A small masked image model, trained from scratch.
Model: encoder activation gelu, encoder patch size [8, 8], encoder layers 16, decoder layers 3.
Training: soap at rate 0.0012, batches of 64.
Data: trained on photos with spoken descriptions (Open Images, Localized Narratives), 101725 training examples.
Rows from block 13 of the encoder, named by matrix and row number. Rows with one number belong to one attention dimension. Each number is 500 + 50 x the weight over its row's rms, rounded and kept within 0 to 999. All counts start at 0. Numbers have three digits each. After the name is the row's rms in percent of the matrix's.
# q: attention query (encoder.blocks.13.attn.q.weight, 384x384), inputs 275-329
# k: attention key (encoder.blocks.13.attn.k.weight, 384x384), inputs 275-329
q.134 111:543545416440507604567487541587460495522520494517486547445523515566571471480486479403496534514477478495546539598418488558424493450498447484480561432400506530464471465
k.134 118:546478523500541484542459561554461544519519462501475438452524457541523512421533349436454571496519463548554528550448481532512466533501434515480588473425546443482484464
q.135 108:478532527432591533520472526457474371556447525487566471405477569488465512460569540408463455438596499436525487491451506546508495529475504566458480449479456433486571551
k.135 103:499456526470497483450472457470387490392493449552472483520522526516526453498473490456455491501422495526480466532542464547550417495412446471514420521513459542469344553
q.136 125:407440571506586523407548436522448462545489482509482483435490474460471452490467365508515524509526481479491530584507377511375467482528530422536507488432491516509420515
k.136 114:417474554495502590459411432478481536523479553503479515552487443439505454502511442507490539528615429470506492439469449557502437475423609538565502500552580576476512520
q.137 116:425533500540529391519462446522443557477464514540487477636575464565474532478496570484511488446478593488512529538520440513539534406509484408433513584559379510494562544
k.137 118:437455432584536486507484489483526418463605533516477494463500574533431527534476486558431467528532494547466452536643520449479418460491495520521515543493428503522531502
q.138 105:500530466470499540412498421598466515542560571547356493514471480477482432568461506563476526395444428446524527494511522575512501462478582460565453470444527572581514471
k.138 107:551531622419484454547466489504544472556473455508469490529408464491583447436465433528530560408454450438529546612458496481482473549450507498411452508496640535481486481
q.139 124:425354547552526600493468460519538519494554511521451502424477536467622381443530563472484486494542452436482492598497395489579473493510532501567447386468565442525451534
k.139 127:389443521475534481455523422514447442585546494560489505497419488422500475464546473375530513537543495411500545578429471493505492585580507478541437364612618518426527514
q.140 106:476461520382551494507476550538447463471566411510612521511451565612569454403516502463481511579478534497547521489441502591598426473541464492536474450464537541449430524
k.140 112:534513552493508504475414509511520509455507457549589505559489399494484495476482592510563480530493503558482472451455449560554464419551545446534482527533553487506466551
q.141 108:588461580510530521538494583512494494602492461531541500600544482544512502489571431493519489463500471588576503432499526510468457469515537535446504553493542494474402505
k.141 113:560533544425545499482489531520557492493562495550544528497573508558541485591463501515488429474476450477475472476471493536500532474464517540498502474456544485483441613
q.142 110:545427510554534514481467424491564577386553416512405463519569516524460508492530596476572548510479517477509537536544505517488526498537536548433520503352435485477546478
k.142 114:450551468550488477454474456479408460430513529525436587541566450476462608544480474507518510529583513476453572527410366563506494547479496483488477428442502564593423526
q.143 111:453524476498579521538569533496516347475455512516445603504557512459472556494522426465465587427388570467459446547584508457511509502508445458535522503473530538516475416
k.143 122:508475496573549434513459499479496511443421396453549438487528418459479535483401512507456527465445517530563475378484519471510372524537417431511495500510524536445401500
q.144 109:591581433502561546462494537567521555547562520476429495410493533527506447568465489464573462410548533540600453448485473502432510510510576518570477615533503503545496493
k.144 108:415578439526481456559409564422498506662518474527513532397540519524549438376431528423491506522523517526520443453488465495545535479373592464528442561465462512517460566
q.145 100:506481551514519428451530548448470462449597507450540577612472578519516492509437554566507490468554458520391578439420524426581493460519508500407458502516513516434494504
k.145 103:461482533529472490498499474551517519493554548421494433500408537536441513594518515622471520523466491494448456463525540486467449486434568501489515601550518545445531477
q.146 106:516539542534446539601458484343524498487446535501457530538496548415503457509500348484584543458486484435442566489628487469451428457480512493445547480537518506516403432
k.146 097:447572451527420518469462560377534423476495505483423426501535526518528376537532492463592487554502543512417524500569485395531490453476553413435533401535494396579486456
q.147 108:537603495398465558490560502522521613572507580465501512442478507494514424550469438520404445351507561531495532543429465420445475525417508444576482536514474586581509424
k.147 109:461529535448538524459451545580497628486502507516452464416477394513557440508471352482556492499408520474522528409507519508557532599464531506536498475536382564494500495
q.148 112:547598390470450510494484553539468544451547514508592556528491514503592450508462507512431524497521426424462493471432522463544434546475539434613527542561487561529493477
k.148 113:467543470478576466448505429562520627466513443562578595493526542522475539426476471481499483519463525522421506496492571426544469582505464563491496517537436484475451531
q.149 111:602498472583470577566504501549471469585453573459499478515510459533403477518448524590562468493531546500545510422526429487551499490522618541513454540554471436506558462
k.149 114:478492485518448539532565529504488385591603422521525414483477523542417430539492473571482505553454518521565424507571526530490512530481508514439385566487445418515488501
q.150 121:551436444570459496539529483419497521476527471506426497564558462533411477530449573399526496502478523430523545495468547595486507476510476573410499522488540407478556567
k.150 122:571563497509493535560548516438453317560457515556435562492506546491467501462529524465508513482537456535564479534483511576482529456566528553501471470495444386447561505
q.151 112:533506508488373520487493522489463438534518419505452511472546554462526449510541428479536558474562481457370491618457422453499498501576526406563444512543521539478451492
k.151 111:409409485426502516534464486477528559528426459532537514496486513583522461502492395386468478429563507540457553505563534405518488536550568477451506519531530456580421430
q.152 109:415590507468447501499390480555457481580507567526472476444504523484562460489589435535523496397486484491532428521475563494444596530542550490611459486614511499502512509
k.152 120:398486422553559476512469483534570530509377440481497484445487508498521531495559439348494430464504479533430468554484541532473471464419499474438506448593563471461483524
q.153 103:438442516446523528437457484447503432515526569484520523512521475569519539493478476498506519529574458484412553563509521506493602500432503595479504479390537502558489461
k.153 104:510499553461445513505509567499543500431498497540460493666504519474492449436586508485460568522441588483490522425524598480552522562560496509459592472474475576521653476
q.154 101:575507557520595492511485443486410371508473493553487563433414501557470441436468518416530512490521497533486559428572488510396466422530372448438469584545544486491528416
k.154 106:479449441601545423555553491628519532406510509591504487466484502529435489544494532595491458484593488519643537504576500506461486563532533472487484499487580458599459400
q.155 118:523534489595426536457502563413458460533455441443465415484476552514479478498511478472509489437547526461507562625426505624536532536451537459464479481440575496498543512
k.155 115:516388448500495587435524563439551573507502549432474503550432474487547542522518512458526446522565426529427525499486451557532473488520610517471491522498571529577451486
q.156 101:586569548623449537546440454435516507440543442485568461447515558435493469507510597478504542579552540485468505341497441544494531440522420514487462566531514460613464583
k.156 109:488559549447525452507460524519400464468465541562408558477469572496510571499417529549476462572490525504475551571534537491395466567535599431564557481572525485492348487
q.157 099:566591479511415557464516500529500441594549485558457556522469592526521610470523496499422554497462487491537549532450518396467489469486508485541492497447424454476415540
k.157 114:472505500477430462574453515525538543594510495532534406501520514550540448457475534534494462486443510469520474517570551397547444511495474579540484600515524533534521459
q.158 103:534550513465553506498451559499528527533458454572576421424532513520492563418451545416458526569459490493542547503486468464507482524569651525424513528579462535542418525
k.158 102:555536507471510488589490472458468475561452516561436508497510481591526443615549502477548517491465504507498539579443499544535501546592437548405473436543498461459536474
q.159 102:525511488511393477404510545533425486570528567528522560461530444606615552567441450427541514493474466428560549445419543557524483473490491502535455452585491476519440569
k.159 108:440472524477521473472573481421499416569425517534503514464531486565494585510508493462545477498335565446445525515486428476501452513492423511448452502517551549545429489
q.160 081:568486496480580446515516544475586479516469465466555450467456448494457519492433546464432452504459558560538506503537615464546516415476556418380512514547431483545491541
k.160 074:466492562530507467521520520472570525536423526500490484574409438497486584572511548464510462538516384520468403419407512450461454471476509565452493461519554444460621567
q.161 094:505482563563553574461464480551563664467578516551498470459518610430523454590547539496528425478491423481529404487456493505567585527448579444427449454513515439462519560
k.161 096:493510457439500479498499514528464570503608567525538473491426519507587469514501504474539546420499515529482572517432471519543449505508526451556446489565465474480526534
q.162 092:486501523511452481453459494440404462542498524441537538542549642427502475548551547395523480434517563484562454505625580437535407445435482433590454508508508482540540505
k.162 082:517499445496531420510519456373456509518508448488515482501487420432486442469542574510548521528447567499545415597521486449409506510606531508569469508494477484497473498
q.163 081:578560490519555497526478443563491444546510473499482525501551538497562479477480571479463420590559492495525500473493476503504393447541569519492489476535493414423501407
k.163 080:497435531414490484499540522517505413543528528472512472422547522573450562517458442613553505667464535438569481554503503404495504519504450519475454491493522563477454441
q.164 083:512458508534500498483530352441541479444489576488470499440506542496520518519437500539472389494453414396584444603440518550469547410463401574497448516533547435504563499
k.164 079:473459523546377432510522503429419400466527529572549375439503472483499479390467462543513486536484470520427550499504471571530459449548512441482483488490405459401573461
q.165 083:446501493505471508454526541526519550559495542494458409482554436414479505482539544431428450456576465452497603559508530496578555568483531506555579531516513475589619472
k.165 082:553496511538477505452603523601522532470557514444370453476554499500483475486477536454458456463523511569531526495543471643595540510428495571524479479568468487534477556
q.166 090:362511537503531551529455471495530568525422588491521477468600569452531460433559531553511566536485530483544603490469553469519585519571499523505482487482538538481445456
k.166 085:451556536579508547525515543493416480494487579542508499454447426600514452444435369558472414468553573533445570583526471497511524486474555514545374511482500473511504485
q.167 088:531546496539514536470534514508530611494537545601541468395535479524518568527393483576580487539491480542548445530524464472490440498494506496507583554464545394480309444
k.167 078:479529512474485472558471491591506542545527417517544437419578489548502547563447545622498507492486463534630485499472482444525433518529550469398423494512504511470477523
q.168 086:505487403523535541492561403532463429493519454533441517541527423472462454522506362383533473546528478496562520557567519454444519519511492490560529462524555464512554449
k.168 082:425540491451508512462524408517555557495495579546488563426472517522416480476522492475489450603380423541537437582524493431448563533522467558505578505542573403612458410
q.169 085:557499473513493546533405524446460518578499607537430532389427520550528526477459480500507543526403513472489471513428400435463508453482551545488519454556471421527439430
k.169 080:441446505516452487469434509452435524579557429462581397465517519457557427505419494452545576443518493445472475568476499467457537446483510417416445331565543439532480528
q.170 091:440500466504489421481552513563512491526475514482455548490535527573538408455483520544468563491560557539543512493496489513520458490607477563408557484580550498521461467
k.170 081:434493567495416550463449553594558454491530502551430547454487478568536616495504467459532499472490484512484507507588453536490512490510530434496512475505528495520589505
q.171 091:512577572535554461439488493474424584576496476418433545515536608448442413485537528553539548522632481508536494424466460572565415524540422490559498502522510493442412480
k.171 093:539404449495457458467429359510383546587554525425437523476483547513462489463497591649520628507470526462499534501440534554559488461545487501427498509623466544443452438
q.172 079:560504490527548509518543444473547487536470425506435414576543495425495536471502434427452513511449435587475523574487531499562406638472454540448516464541510544445569590
k.172 080:507494412494586548537576514543460474528516415472487540473483590449582475536526454486513536519523505481572536580514576512474623507438491446529484564505458506502516516
q.173 082:451519446528472474463523456597533460529551446533551526470460594528526498574448501495457487482490507502566509491448502619423427449486569506550485512616513516516411483
k.173 078:473511474571540575514526540431530415549427500493549442450500454423546531445568431606498562468452525509505455582423488517585398467524486525486437447515513435525581592
q.174 084:462658552392514511545558400517558435450401482427444394554601421555554455496568510479446575504421512542459492551414470439501490442441363498554522405448555488504528557
k.174 080:400534503411477499477564527478531557511482379510520466508504362597595405415561444482409584456574517432459542445508561525573520551512517497503541558393502517512519478
q.175 085:450496554438475523493461460443374610437580480568459518586457571547382565588567469493523441485417467504522499512470558517560450484498556518592488496495492462486507525
k.175 088:475544424432554437461536445544380519478562473556457500498466619404482567552558542565525553523422463454496495633470512564516590448510481527513496465494553441487395460
q.176 109:547536469512559533440452454470513565633524533499506475435520489532530584491443622530471527447511466393478459416495506469507514446537525545509577475541450442472494495
k.176 109:531441416414471488504513421515543634496427492493639523526446512457493551504590432504518485509513472517580517551419464528542540456495522508508452501503322460463459404
q.177 122:435487518518523531536571529466442471391479524519406459497579650514460408594483526480632493542494553455512571548422574475489446554476487455573452516428490479473519486
k.177 124:443512574527557469467594501491503454491539576494417526586531523539403437507512501481518438458544497528484504457487473486540460421571545519485440409486540514518475502
q.178 115:509537537532585468532575552521508535560478436498542505486533348516500548458544421421492503506475422434477477490514480563488464471483565523539428511564552496434541527
k.178 113:544542497538402532468432513444482583478503508455451535457554497458449595541547467460478532545501489442510481452541448522546531528511482397402529478551456490488512501
q.179 116:412476458478556427545523626529598475466495562510499532494463627550516432494501451498571489478435516492494562446502399488506452458558576538433504555516491472564439481
k.179 119:429501520454586576492541544515501470526564518464508390437510548570424534470417491504526453514558554580514544447448431468449432561563548491411527443491533376449514558
q.180 116:580431521485463566511511372413519507500559541378418477524477465428466473458474585638499430507440570570568576570492477448535503464507627486539488445478500496517460589
k.180 112:531487509477446468477516474515434416504466476507496426488475537497535478557556429474471529541491523532567531529429666453583541536510513511501499536476555438535527495
q.181 109:467504522483531549435464451460498464470500418519448490571476518442541384503493574454585466429526526521500508525419437432471608468518423490462538593454586426515472579
k.181 112:463521496472469595562447548503476460539589470514458603533462499453466487519524560520474481583543530510498490520560427532540540480570494476434537507483574558531455490
q.182 125:402471450500566483526548490506479527436548427583501536557416473475524581437523561496486504514554506475399531588504447506464503432581407618448486521555509476531481532
k.182 110:447473492508525460504573552588537563574482459570481488553478516483492523506492537568450384489448494562491529640465511423473480494506347559515456452520491521443440518
q.183 109:487476526427501445546474547419421472574554493441536497493523582580564444441463557522464432569484476463590515561585545448588457555441615565499520502560478512500407601
k.183 110:402530507489509486444491439509439519591550541530470448509542544433500533556461533582559448467528435546557530521457538440365528498538592551493398507476577519478547422
q.184 110:466347504609510516427529603509438549451558488516611477511496479489562452524466572544480445424526557533485489487451432522476492449539511429496514546482488413491462487
k.184 114:484513491448463573459493494509498519509527495518572499500536453552436495587485555595603456492339599431435435475525473582436534562432512577525558438425519494474400500
q.185 113:531532654430500502505481443487528492431452513481485521484450552550484560486575456479451537373510476452569527469552439532482473593573434562461481466495469390494517564
k.185 125:482430446544519527559480410488518492585466432493584525537451517444516540479373458513386598528469455485413418585597506473446448473445424445509523468538583469469563465
q.186 126:459517452454600394499551549432590502445497444566528534541579509458394532551546563571506482467595411442489463451510478548526475435496467504494497450463534520484594546
k.186 116:513446524496542564545451458477524462509476514531413517468481488609543521577462599559435485490531487477478494538577522531594523508483482468531549494523530554419453495
q.187 118:475489478492521456580524461467426524540564547457556501537499441476402524463547513489603455377385503505453534561578435474537490466498487473503597467479504477534570532
k.187 121:536404497476491532471537455488545463544550569553639428490448419476522503470513554528448471478527578510478569516493519519515603499530521532448446357503458549538518479
q.188 114:508474499514492597494609593471504472494520476542406553506465534451472438513551485513574465401479441500395445514466403458555466540462526446533475397480474451571359470
k.188 113:568481538497424466460497492426499518430484512515436511463489530428537537535512552540562477477536485550485521479451468430569471543483549493457501461526395527532402625
q.189 113:593431465504480477491573439452439574441508539513527416562553454443467456475535545519501459438461559463436492536419462507429458461553632504527476508541468437465543421
k.189 118:593480504502515488365519537472484514483486512472489496411535456538576502477581560548490507406464525540491500615437574451451389489458456540502509490513496556409424445
q.190 118:588538470522468556529463491521527513457535536415482486458553420486523598550524394470495561591487475516538533540537512588472509522501561490462538467586554513511443496
k.190 139:553531573572471537551488508570483479506501474473522576532418454457560526392518466439479565544464500475438517535481571553487531519537399526437519494514488539568552427
q.191 106:504475428521519446463432469563431510519535439519459487524516477494433541493480419479420485518532512513551504439523472536487477517447513478464455473503477464547490489
k.191 110:576531526544601462516472495485461517502526616358505473478490493602516439428443559412467515555516509508451467532518474557496516499647523453522473483448512485452550491
q.192 136:447536474435527483463514550440630404504482561489518514456486579646527494519493560522614508526507546522521436383405474578542431473501551451371522484426498443521461400
k.192 124:566602558488505469421463614571424434575423579547501488499483551620484498538500542497547478434553489515439423508501555523440458410532444504463502449488539469526433461
q.193 134:531398535477574535647521553618463596424495511471443428538543488448467549404588479510530506487549530517506514526464538452509517493510506512564578470420488530364451573
k.193 144:538482397506565639527534505481520590447483438442460520571495391494498435580545466400440521524543497404498433515442549529544505583472491510591460523472476519583547533
q.194 124:466474540396549495507518455538534549500462486473459436509613493517481503466519567601532368532566622525518401578482561514561433405473491415467474560484507535470525500
k.194 123:523514557516483472503483510483410532581472570455483478459556489471519538436405564579435412480528526516528470557520545508489457451490498452499513549438433459472512401
q.195 145:438385505462505509483520588453455456438527439403493497461475491502469575418545495614523540488529489435497510527511444500567569494531465528512493487489540503514463409
k.195 134:423554392468465564529490486500479486465559536517483469536594464487486571444461518554447485509464529507574510528457569506522529457580534468488548434509539539430476407
q.196 120:485490462501476550568482446473418543515516556510513474562502542411567574505465540389434473475580463473498506513510487487408458525518539496457443523508398575525586601
k.196 118:514525505626542464532486527530514554491522469453542542536505527396490475469441532463541510526638453454470618538557575559477420500521489502502596546494520533512442574
q.197 132:454574524556546494431519603455461505532565514523520582483440498486460549586485556406598433611559562468545558403449470519466491471473484515449533504377554599484437579
k.197 136:537543528516550513409412523445596494565522495470509606490486452469480411434488558482499537558412549486510551585520540464476441569440460421550509547462533472483435550
q.198 131:417582479573490524458475456497564563512474455485453450446533554523502457491502422352489496550484452460556528513526523539413544441557509495392563504567459559501486496
k.198 124:613479431491545487508490613513469563526537482540454514468486497449465480436383461365452586456490486478514537489534518466433521520466438531491491506476511467581543547
q.199 125:563422411451496429515478480545506538508447512468519479525459475473514485432494555486585388514541501469444520553432490516532468378464532518530489507543539468448551533
k.199 124:446513533640505598502544555513512477470509548504522545577484463452481530420609576501392517493500583511530495500465558495465457390585536474589571470457540463545500500
q.200 130:454503546499510554481488494472522435406491445488521619471558464463527517529509532533529462423508543539521554537484478480526513537479492510525476463450513491436453414
k.200 128:437436539481484498489516463527541394507463500467402527505490440498584495526524497521505471457528485506449532588517513537611546540494508497445445505437459487458490417
q.201 136:548512450483439480534495579424546376597514531486524388427503492508532465514548517505603552452531518469431494476509538524405647514495493535514519467444500461569443496
k.201 128:499644541442450529511507535512451552565554451510602432469470528529546494476460492444504512571487570431502473505622603486609482541454468475520454539488492447584438465
q.202 125:516527523435509472424564573436443479548417504565427432524562489547541518449469500511468494529553576475556469533560517533541523420434529531436436512524448359440490584
k.202 132:457468462529468459543457457492457530480516504463461560532428488512486406511534477436464489491466599453505360530433575479439456413514522579463512504542589492453526610
q.203 119:530403516468531475582467468473495511437466510450453479555548586573548532519438583503631398420391530514490490464512601547597435520453566526511383443598478607562531629
k.203 123:442465625540552472485518556479479527592516555434445441482574487551421496550509502470543464504533500507454444443546480417477593573505411475450506525514578482455505513
q.204 136:585502495402592557615551456554533472499430561491498410521538539522543410540443435444536562491595566438581513455520446560465491579358524492564463553446531443609569544
k.204 130:573507418391547419492525443471461386555469604458461444553527549477458416478519472575497609494516521518525494363455550490410417442398536519556506471444549434492480550
q.205 120:506495490498618558518496473427513514521470547437502411493419500404474541525497556503489394446545470442433545567631615408549563424536495469543561467543429531549477458
k.205 122:489468463536422521504487518490476520400474489484395440463543512540535470491598536523469505497489445481587472514559614514567439515496503520458564564533477546438449428
q.206 115:485549548490499518509480563514498455583483479414499527436467512450453516427506501543450559469549537630480512461531455523417445436502490471505572594602417534421515402
k.206 128:505442452375413611480522524447475482387498453461479578486448509465514458518416578528540488465465555511611369538543569449553453543475551509497519572475513478513560513
q.207 124:573491514551507500522632524485494511466544475433465486487492495528446585459607482497505537590652461490539433472513504545466570423501535497544429440493453527519481509
k.207 130:551469508495522525546526531502536522483495450495542516470542556462569470456477462458463456584453535655518337523524619577558575508439468462554531519552466481473556531
q.208 076:479501504506502609477405535565499639404549553462546490489503513556584445535466471514445403560482436494552486477480512448529516495478495529517537537500615590475541543
k.208 074:469453444496406530530562530492451555574539482389499571468520522440523531511498443514457520488620491457524517544463489488513493473552555495575524480544517443431513442
q.209 072:488502519476495525520442553466480462571489528512439492493503561651602570500487535555563482401441403475460577540502488548509505554451623524552499532518462504561518430
k.209 072:390533511491508613436507628564488468484445536477486408464556593535503486535458556593490414502509467538490508551521457451561497566528605551440550486388485600557497545
q.210 083:462524464560495473430345493510507622520491488515505470592460492442597485478476542399545532450555504453377519570549528484476457425469461581544478493421596503553444444
k.210 083:492590518533484550495454534515507603428478496398495456466464525449573475480474429428498506381502451532396493500585417415570457583543470550534613544607449540502488522
q.211 076:459561502462379549413508498391462584470532505519550568470514570443466453543472517538548437501457514495551470430449505598486574546542549508611349462476420597448490463
k.211 077:492495548518431528520533449514612530536535455442514494504506533503430600541480507579563477571452496617567471415473454473481565535494507475532497511505480440453422531
q.212 068:448511512513487526569515549484397535554484522494481423549450551386560409434410469570458494515486364457454493515538451445448519554445434503579594453534488516506514590
k.212 069:502541480467523435561600485554512453508517464522494389532549523464519582404480483558528464448523455584554451452470434437324547437546529605519515560545507528495466540
q.213 075:508603521480535525477506512520474478405500507467513522478448397555559523474494499485522527431614514452538479442538596463499442507392484526569556475498546525609505460
k.213 073:469585442550522480454439496617526454480460404474457507450488396565515444511578533470504460350432442547510517484661544521496540488440499465524469529510506466505517525
q.214 076:461511421585513452400455597415495494454573555515412482433509415488472427473534513440546467530544538440534460536612504432459533426509504459412511462407572506584512616
k.214 074:422481416533459486464447457474518555498562553524394545499526513586418434466494602440449366466363506543412473522558563360501515431487551537460452513470510507554438442
q.215 082:439556502534519533449486415493469508514474518440517488528590436592525472516498554517563403519481465597502477523514437575438601431484481501392446554479495420494518532
k.215 088:470520410584429503482518489400424511545543442508530510466499439459503495500442544528579547619550490481506507455497516532481434570495534491483487513553486531488503472
q.216 078:530515452512513498484423547407472499541406462504424444577573481440504493510564513477646547443429493503397469514507491510423458556523600477420516594471459479481475550
k.216 074:541574527583497480479471519406449561521447545469483521434519525504486541478458498491542478473430487531451469529522447470444611557523525545501532506416448511548507461
q.217 067:486400484496526526494479518535568473458460444495459548489473485511531603401534437462528531514535556458549567528547533562461415419467460540586474538483530477507523482
k.217 069:482541552427562503512460537445550441552481544601493530516563550516470505506416463407460425568461474540466579550586505455543489452494508499543458501457532533575542503
q.218 075:559444442458551463436414458517416486513519528507471459597474467463505479520448625426427492452598571431515430340614504532546452492535476534454470518469552492536475552
k.218 079:488408463547409544524537469587542530526500488440506474477534487506490438499494486533571438445470494565480514482514529484577556474528490552525442434433554508408442446
q.219 070:489474436514552549505457486571472524523526458487502594518465518521491505494567472396478377458517535477464465533429481524499402481487445486480470534458445576432602511
k.219 068:488541437537503534535498451457505610513533502499535491530422465516479468527520513432502540468571466503584393450519535533511394523462495516498474467533557498495517439
q.220 085:535386495437487491456457533531542516424430474430380487668504422554500537508487538454569539441515564483449527497568372565453411500592501505450481464504435537488447499
k.220 081:600489504518453469485580466488550508576467557483410630508577495598451515528530562476519452363469514465496593581542510472547495394461548494473383531464488544524474486
q.221 084:449548604402445547513563397576452510501520572508572454440498557550496491527510423478426447617519537514531533537436471527520496574366444518521494482585530486497541536
k.221 083:390486558510462528467594487533528442467528466511514453447503494483521503492484453652538531584550459518578513402413420449473629558500570485456499448567493499512480467
q.222 078:519547494414536521578536547583516472452500474505525559443469501553516476463395470477356571501581448490533571457484545496498509482464536473453517508475494520575464546
k.222 074:551467508405539450493454572538475498558445557483594457496521488587563469536499545480508515365524447494513443619472440468520485490479508499452544529608545548561519436
q.223 076:489537476542529587565486429538493482430553493546588422370533546463563506522534516483495486569504439536512457540494548422570504473444576445573563496528499452528507421
k.223 075:541459464469528575573435503428597495545460555506584443429536557513452460456450469427496443593490393502484435522516414527549489576421578452523588557466546490514448531
q.224 150:576508498508502531580562463402573505504549484521555509552506493538467601572446588448441560484529557537457471512528443479459498526424588457522431477501600496543446420
k.224 154:519442509525514616557535518443488435410423483452437485369523459467591444475557433448435538533458490492571444487549553438489458496408470487457472529524546451534536388
q.225 138:462573571462492547498504494592527471571587496513487540527472584531491483440508480525485385547466512487456375503480385605421488383515573441610537494497469531475413482
k.225 146:546527477446580502495496491515537531419525550491534548528448507492491417564515470503507490516481505528468509498496530478550519543474518511430415574505452502505489468
q.226 136:545494487460521571450453505517527551395512554524503571469481563504441408475482504543540562449447514469491627560503478477598492506500611527560461439523539432563597376
k.226 144:458519508448402451455471517507516479549501486453406482466591497524434496480534585569434540503568505423477533463441409523497521554439505523555516434441493551549471420
q.227 132:544515515505483518397426553579531507546604436436511484525508584487502433479421533553564613528501532546443486352460432489394456479499489425563482522562459450532481512
k.227 143:528492432425537488524420498480509606461470465424560460501523550475578591533453536623460441532453510485611405489536556439457524499464552455546468543568458412480498455
q.228 135:543522493400449474508546526541448429503533481452510415498493430523536495479544500402423511427532475514491443573479489470554489380492512565508497482632470559488528539
k.228 140:466452520621548424472552432548526506510502492533491572469513446496454527505457543502429497535508469573481532484449405552508398476559481576558616481495457522474517535
q.229 135:628579530517589460458504487531574456525388470551565443432524370503560448513421508531509382610461505529554451419542503543428558557531533446404517569451585453564478487
k.229 141:466516536527405486473579537427476544519527583475424476460486498538419470463506417490524524474521548434491464521614513527507538397517448454531481563462523551462610574
q.230 140:477504531507489516507494556460456486492521558464368500454499565554539616441518477494490363475440496489616536562506452502523589417517478515452554471558418352505525494
k.230 135:447559553447518547539497535482512447514515484510544449546542506565531553567540454516606523491522437523496502380493430527445487519525477499354460517477530477428478426
q.231 137:490493487538484479428583388443586525443551444522560477487483500420482399449475486521444531527503466506518489525485463552423553497465475447495469497591540478587568417
k.231 136:507505423527453467498520471457512446553439463600503488557569556453420522510542420553511518456412604495532571526480556425468512405503557531452572521454552475556498468
q.232 128:479542481539466482536463463571484448571455433511576518568497466573446488512543483520551578589538561457558477531527395504449496465544516545481352475464485477624521508
k.232 134:543489428548496525487544497390417592517458574577547548440527492542530473465509534446542520553533543567611520439512480532533480479512440377483525485448492491416460501
q.233 123:483510558519609544502490525557524491528577435471464451581485488574556607502631403493481522509436576540428474566464379487461504445502527506497502524487573498365490395
k.233 125:563517540540505449476503495442530476435577512578517566434544417562525422507453610463575539470480446502526452555466473496540505464531456449450578403441442436436518463
q.234 127:496519481550573573544555498526524550473485503567510534488501501463606367559459404530526451511472573510512498644444501547504594438534465355553490502528480420504584483
k.234 128:472475450544475502485405467421490664570476488525500459433527503527519470542417599501527561500546484500487498473443486558526506504367501460579416550462492570451488474
q.235 138:474549439475463495478468505527461608578468467455413480500520493469557468455567464514461563444615526439577477448494528448459556516474374541482501501472453484545517470
k.235 143:627613468417457551520501499584554528482527448576576557533431531557616380502536458508512499496553484494450431462472518459492458584505515551489473455537532432489377501
q.236 129:587467517417487449513546426358393496514479553512595573494475519493374510562573541341528549418495491442458547479596452483451521503511510434504515360492554537561492624
k.236 141:511491527443533542596385543533472507477468565476460504502471518423578489504538497512513519463509486507463427578452547495499477470433514513458466455463520482445478409
q.237 130:610437529535499483498614387467441456417534508468641455549533463439423576455569528414578540511491533474487488528597473569462465463525540469419484458418490526534459529
k.237 138:549418512504532518552553459499403612421437562530372553494504486474521502610511507432544527401529459466583564431518547539553454475449511538577482506424475549459475471
q.238 137:562490467392427442537378538504498472511558475514455455437438479571536503528445490596474455480452428483575580443589599422520517541559406424587472494501546481533441488
k.238 137:473472539414477460489453489627404439469522539512630428489513462538516587525499508494437494506406563482502543601477586435498540513547465538489530507594520615497455569
q.239 131:507510611485548509482490536589462545451528518379544493454550475590453446424538445555562396522483596519567437538494525437439528528548446490461507562539492501486525545
k.239 134:456430492494518517486383543463560513393508543603479490441398473614536493480492515526537456460436519432494456459578488603538504551549427459482532457587440544455519554
q.240 096:416557430523495514514490474550488514470517468631496464548458546510530468472535572596453449522418501616474438595477551547454478439471630505537406536456490386506464459
k.240 101:471560544578528588614502512533510520476546526531563501515496539493533416460587546543561555554513446530327460559539455493561536383422481492380509454422484435392472608
q.241 087:421555449530453469451487491564469657552543513451499399504435535543539450555468547574551516443542468550565491431488518499544501435484461522464520473551430436460562513
k.241 098:432472462510486553487495473531520499504476511521493485457465479465445513444496461419601519542566568491456485473424501525466505468486538548606582526516405484503525472
q.242 112:611488545599516522473550480460543504460586494480497486549524542558475456587554574555564457537430491489479467475551485498459497452531589518471427562451433422542493535
k.242 111:565486633574453438444528476479460471528511592444422515546424617540424470575451669538484532520423473507439460543525514465505458476530595468535426435522513485469511529
q.243 096:435496424508523427498523493431546535518522518517460566515519615457546400425481506582520538486472500511437575466459485491521503423425533582627514505475580539572544526
k.243 090:453503521503467527506375462585516547525568497576560510506555533463500440446422548513536532511504514515401505523505459526538475514543547508505531472500541511493435508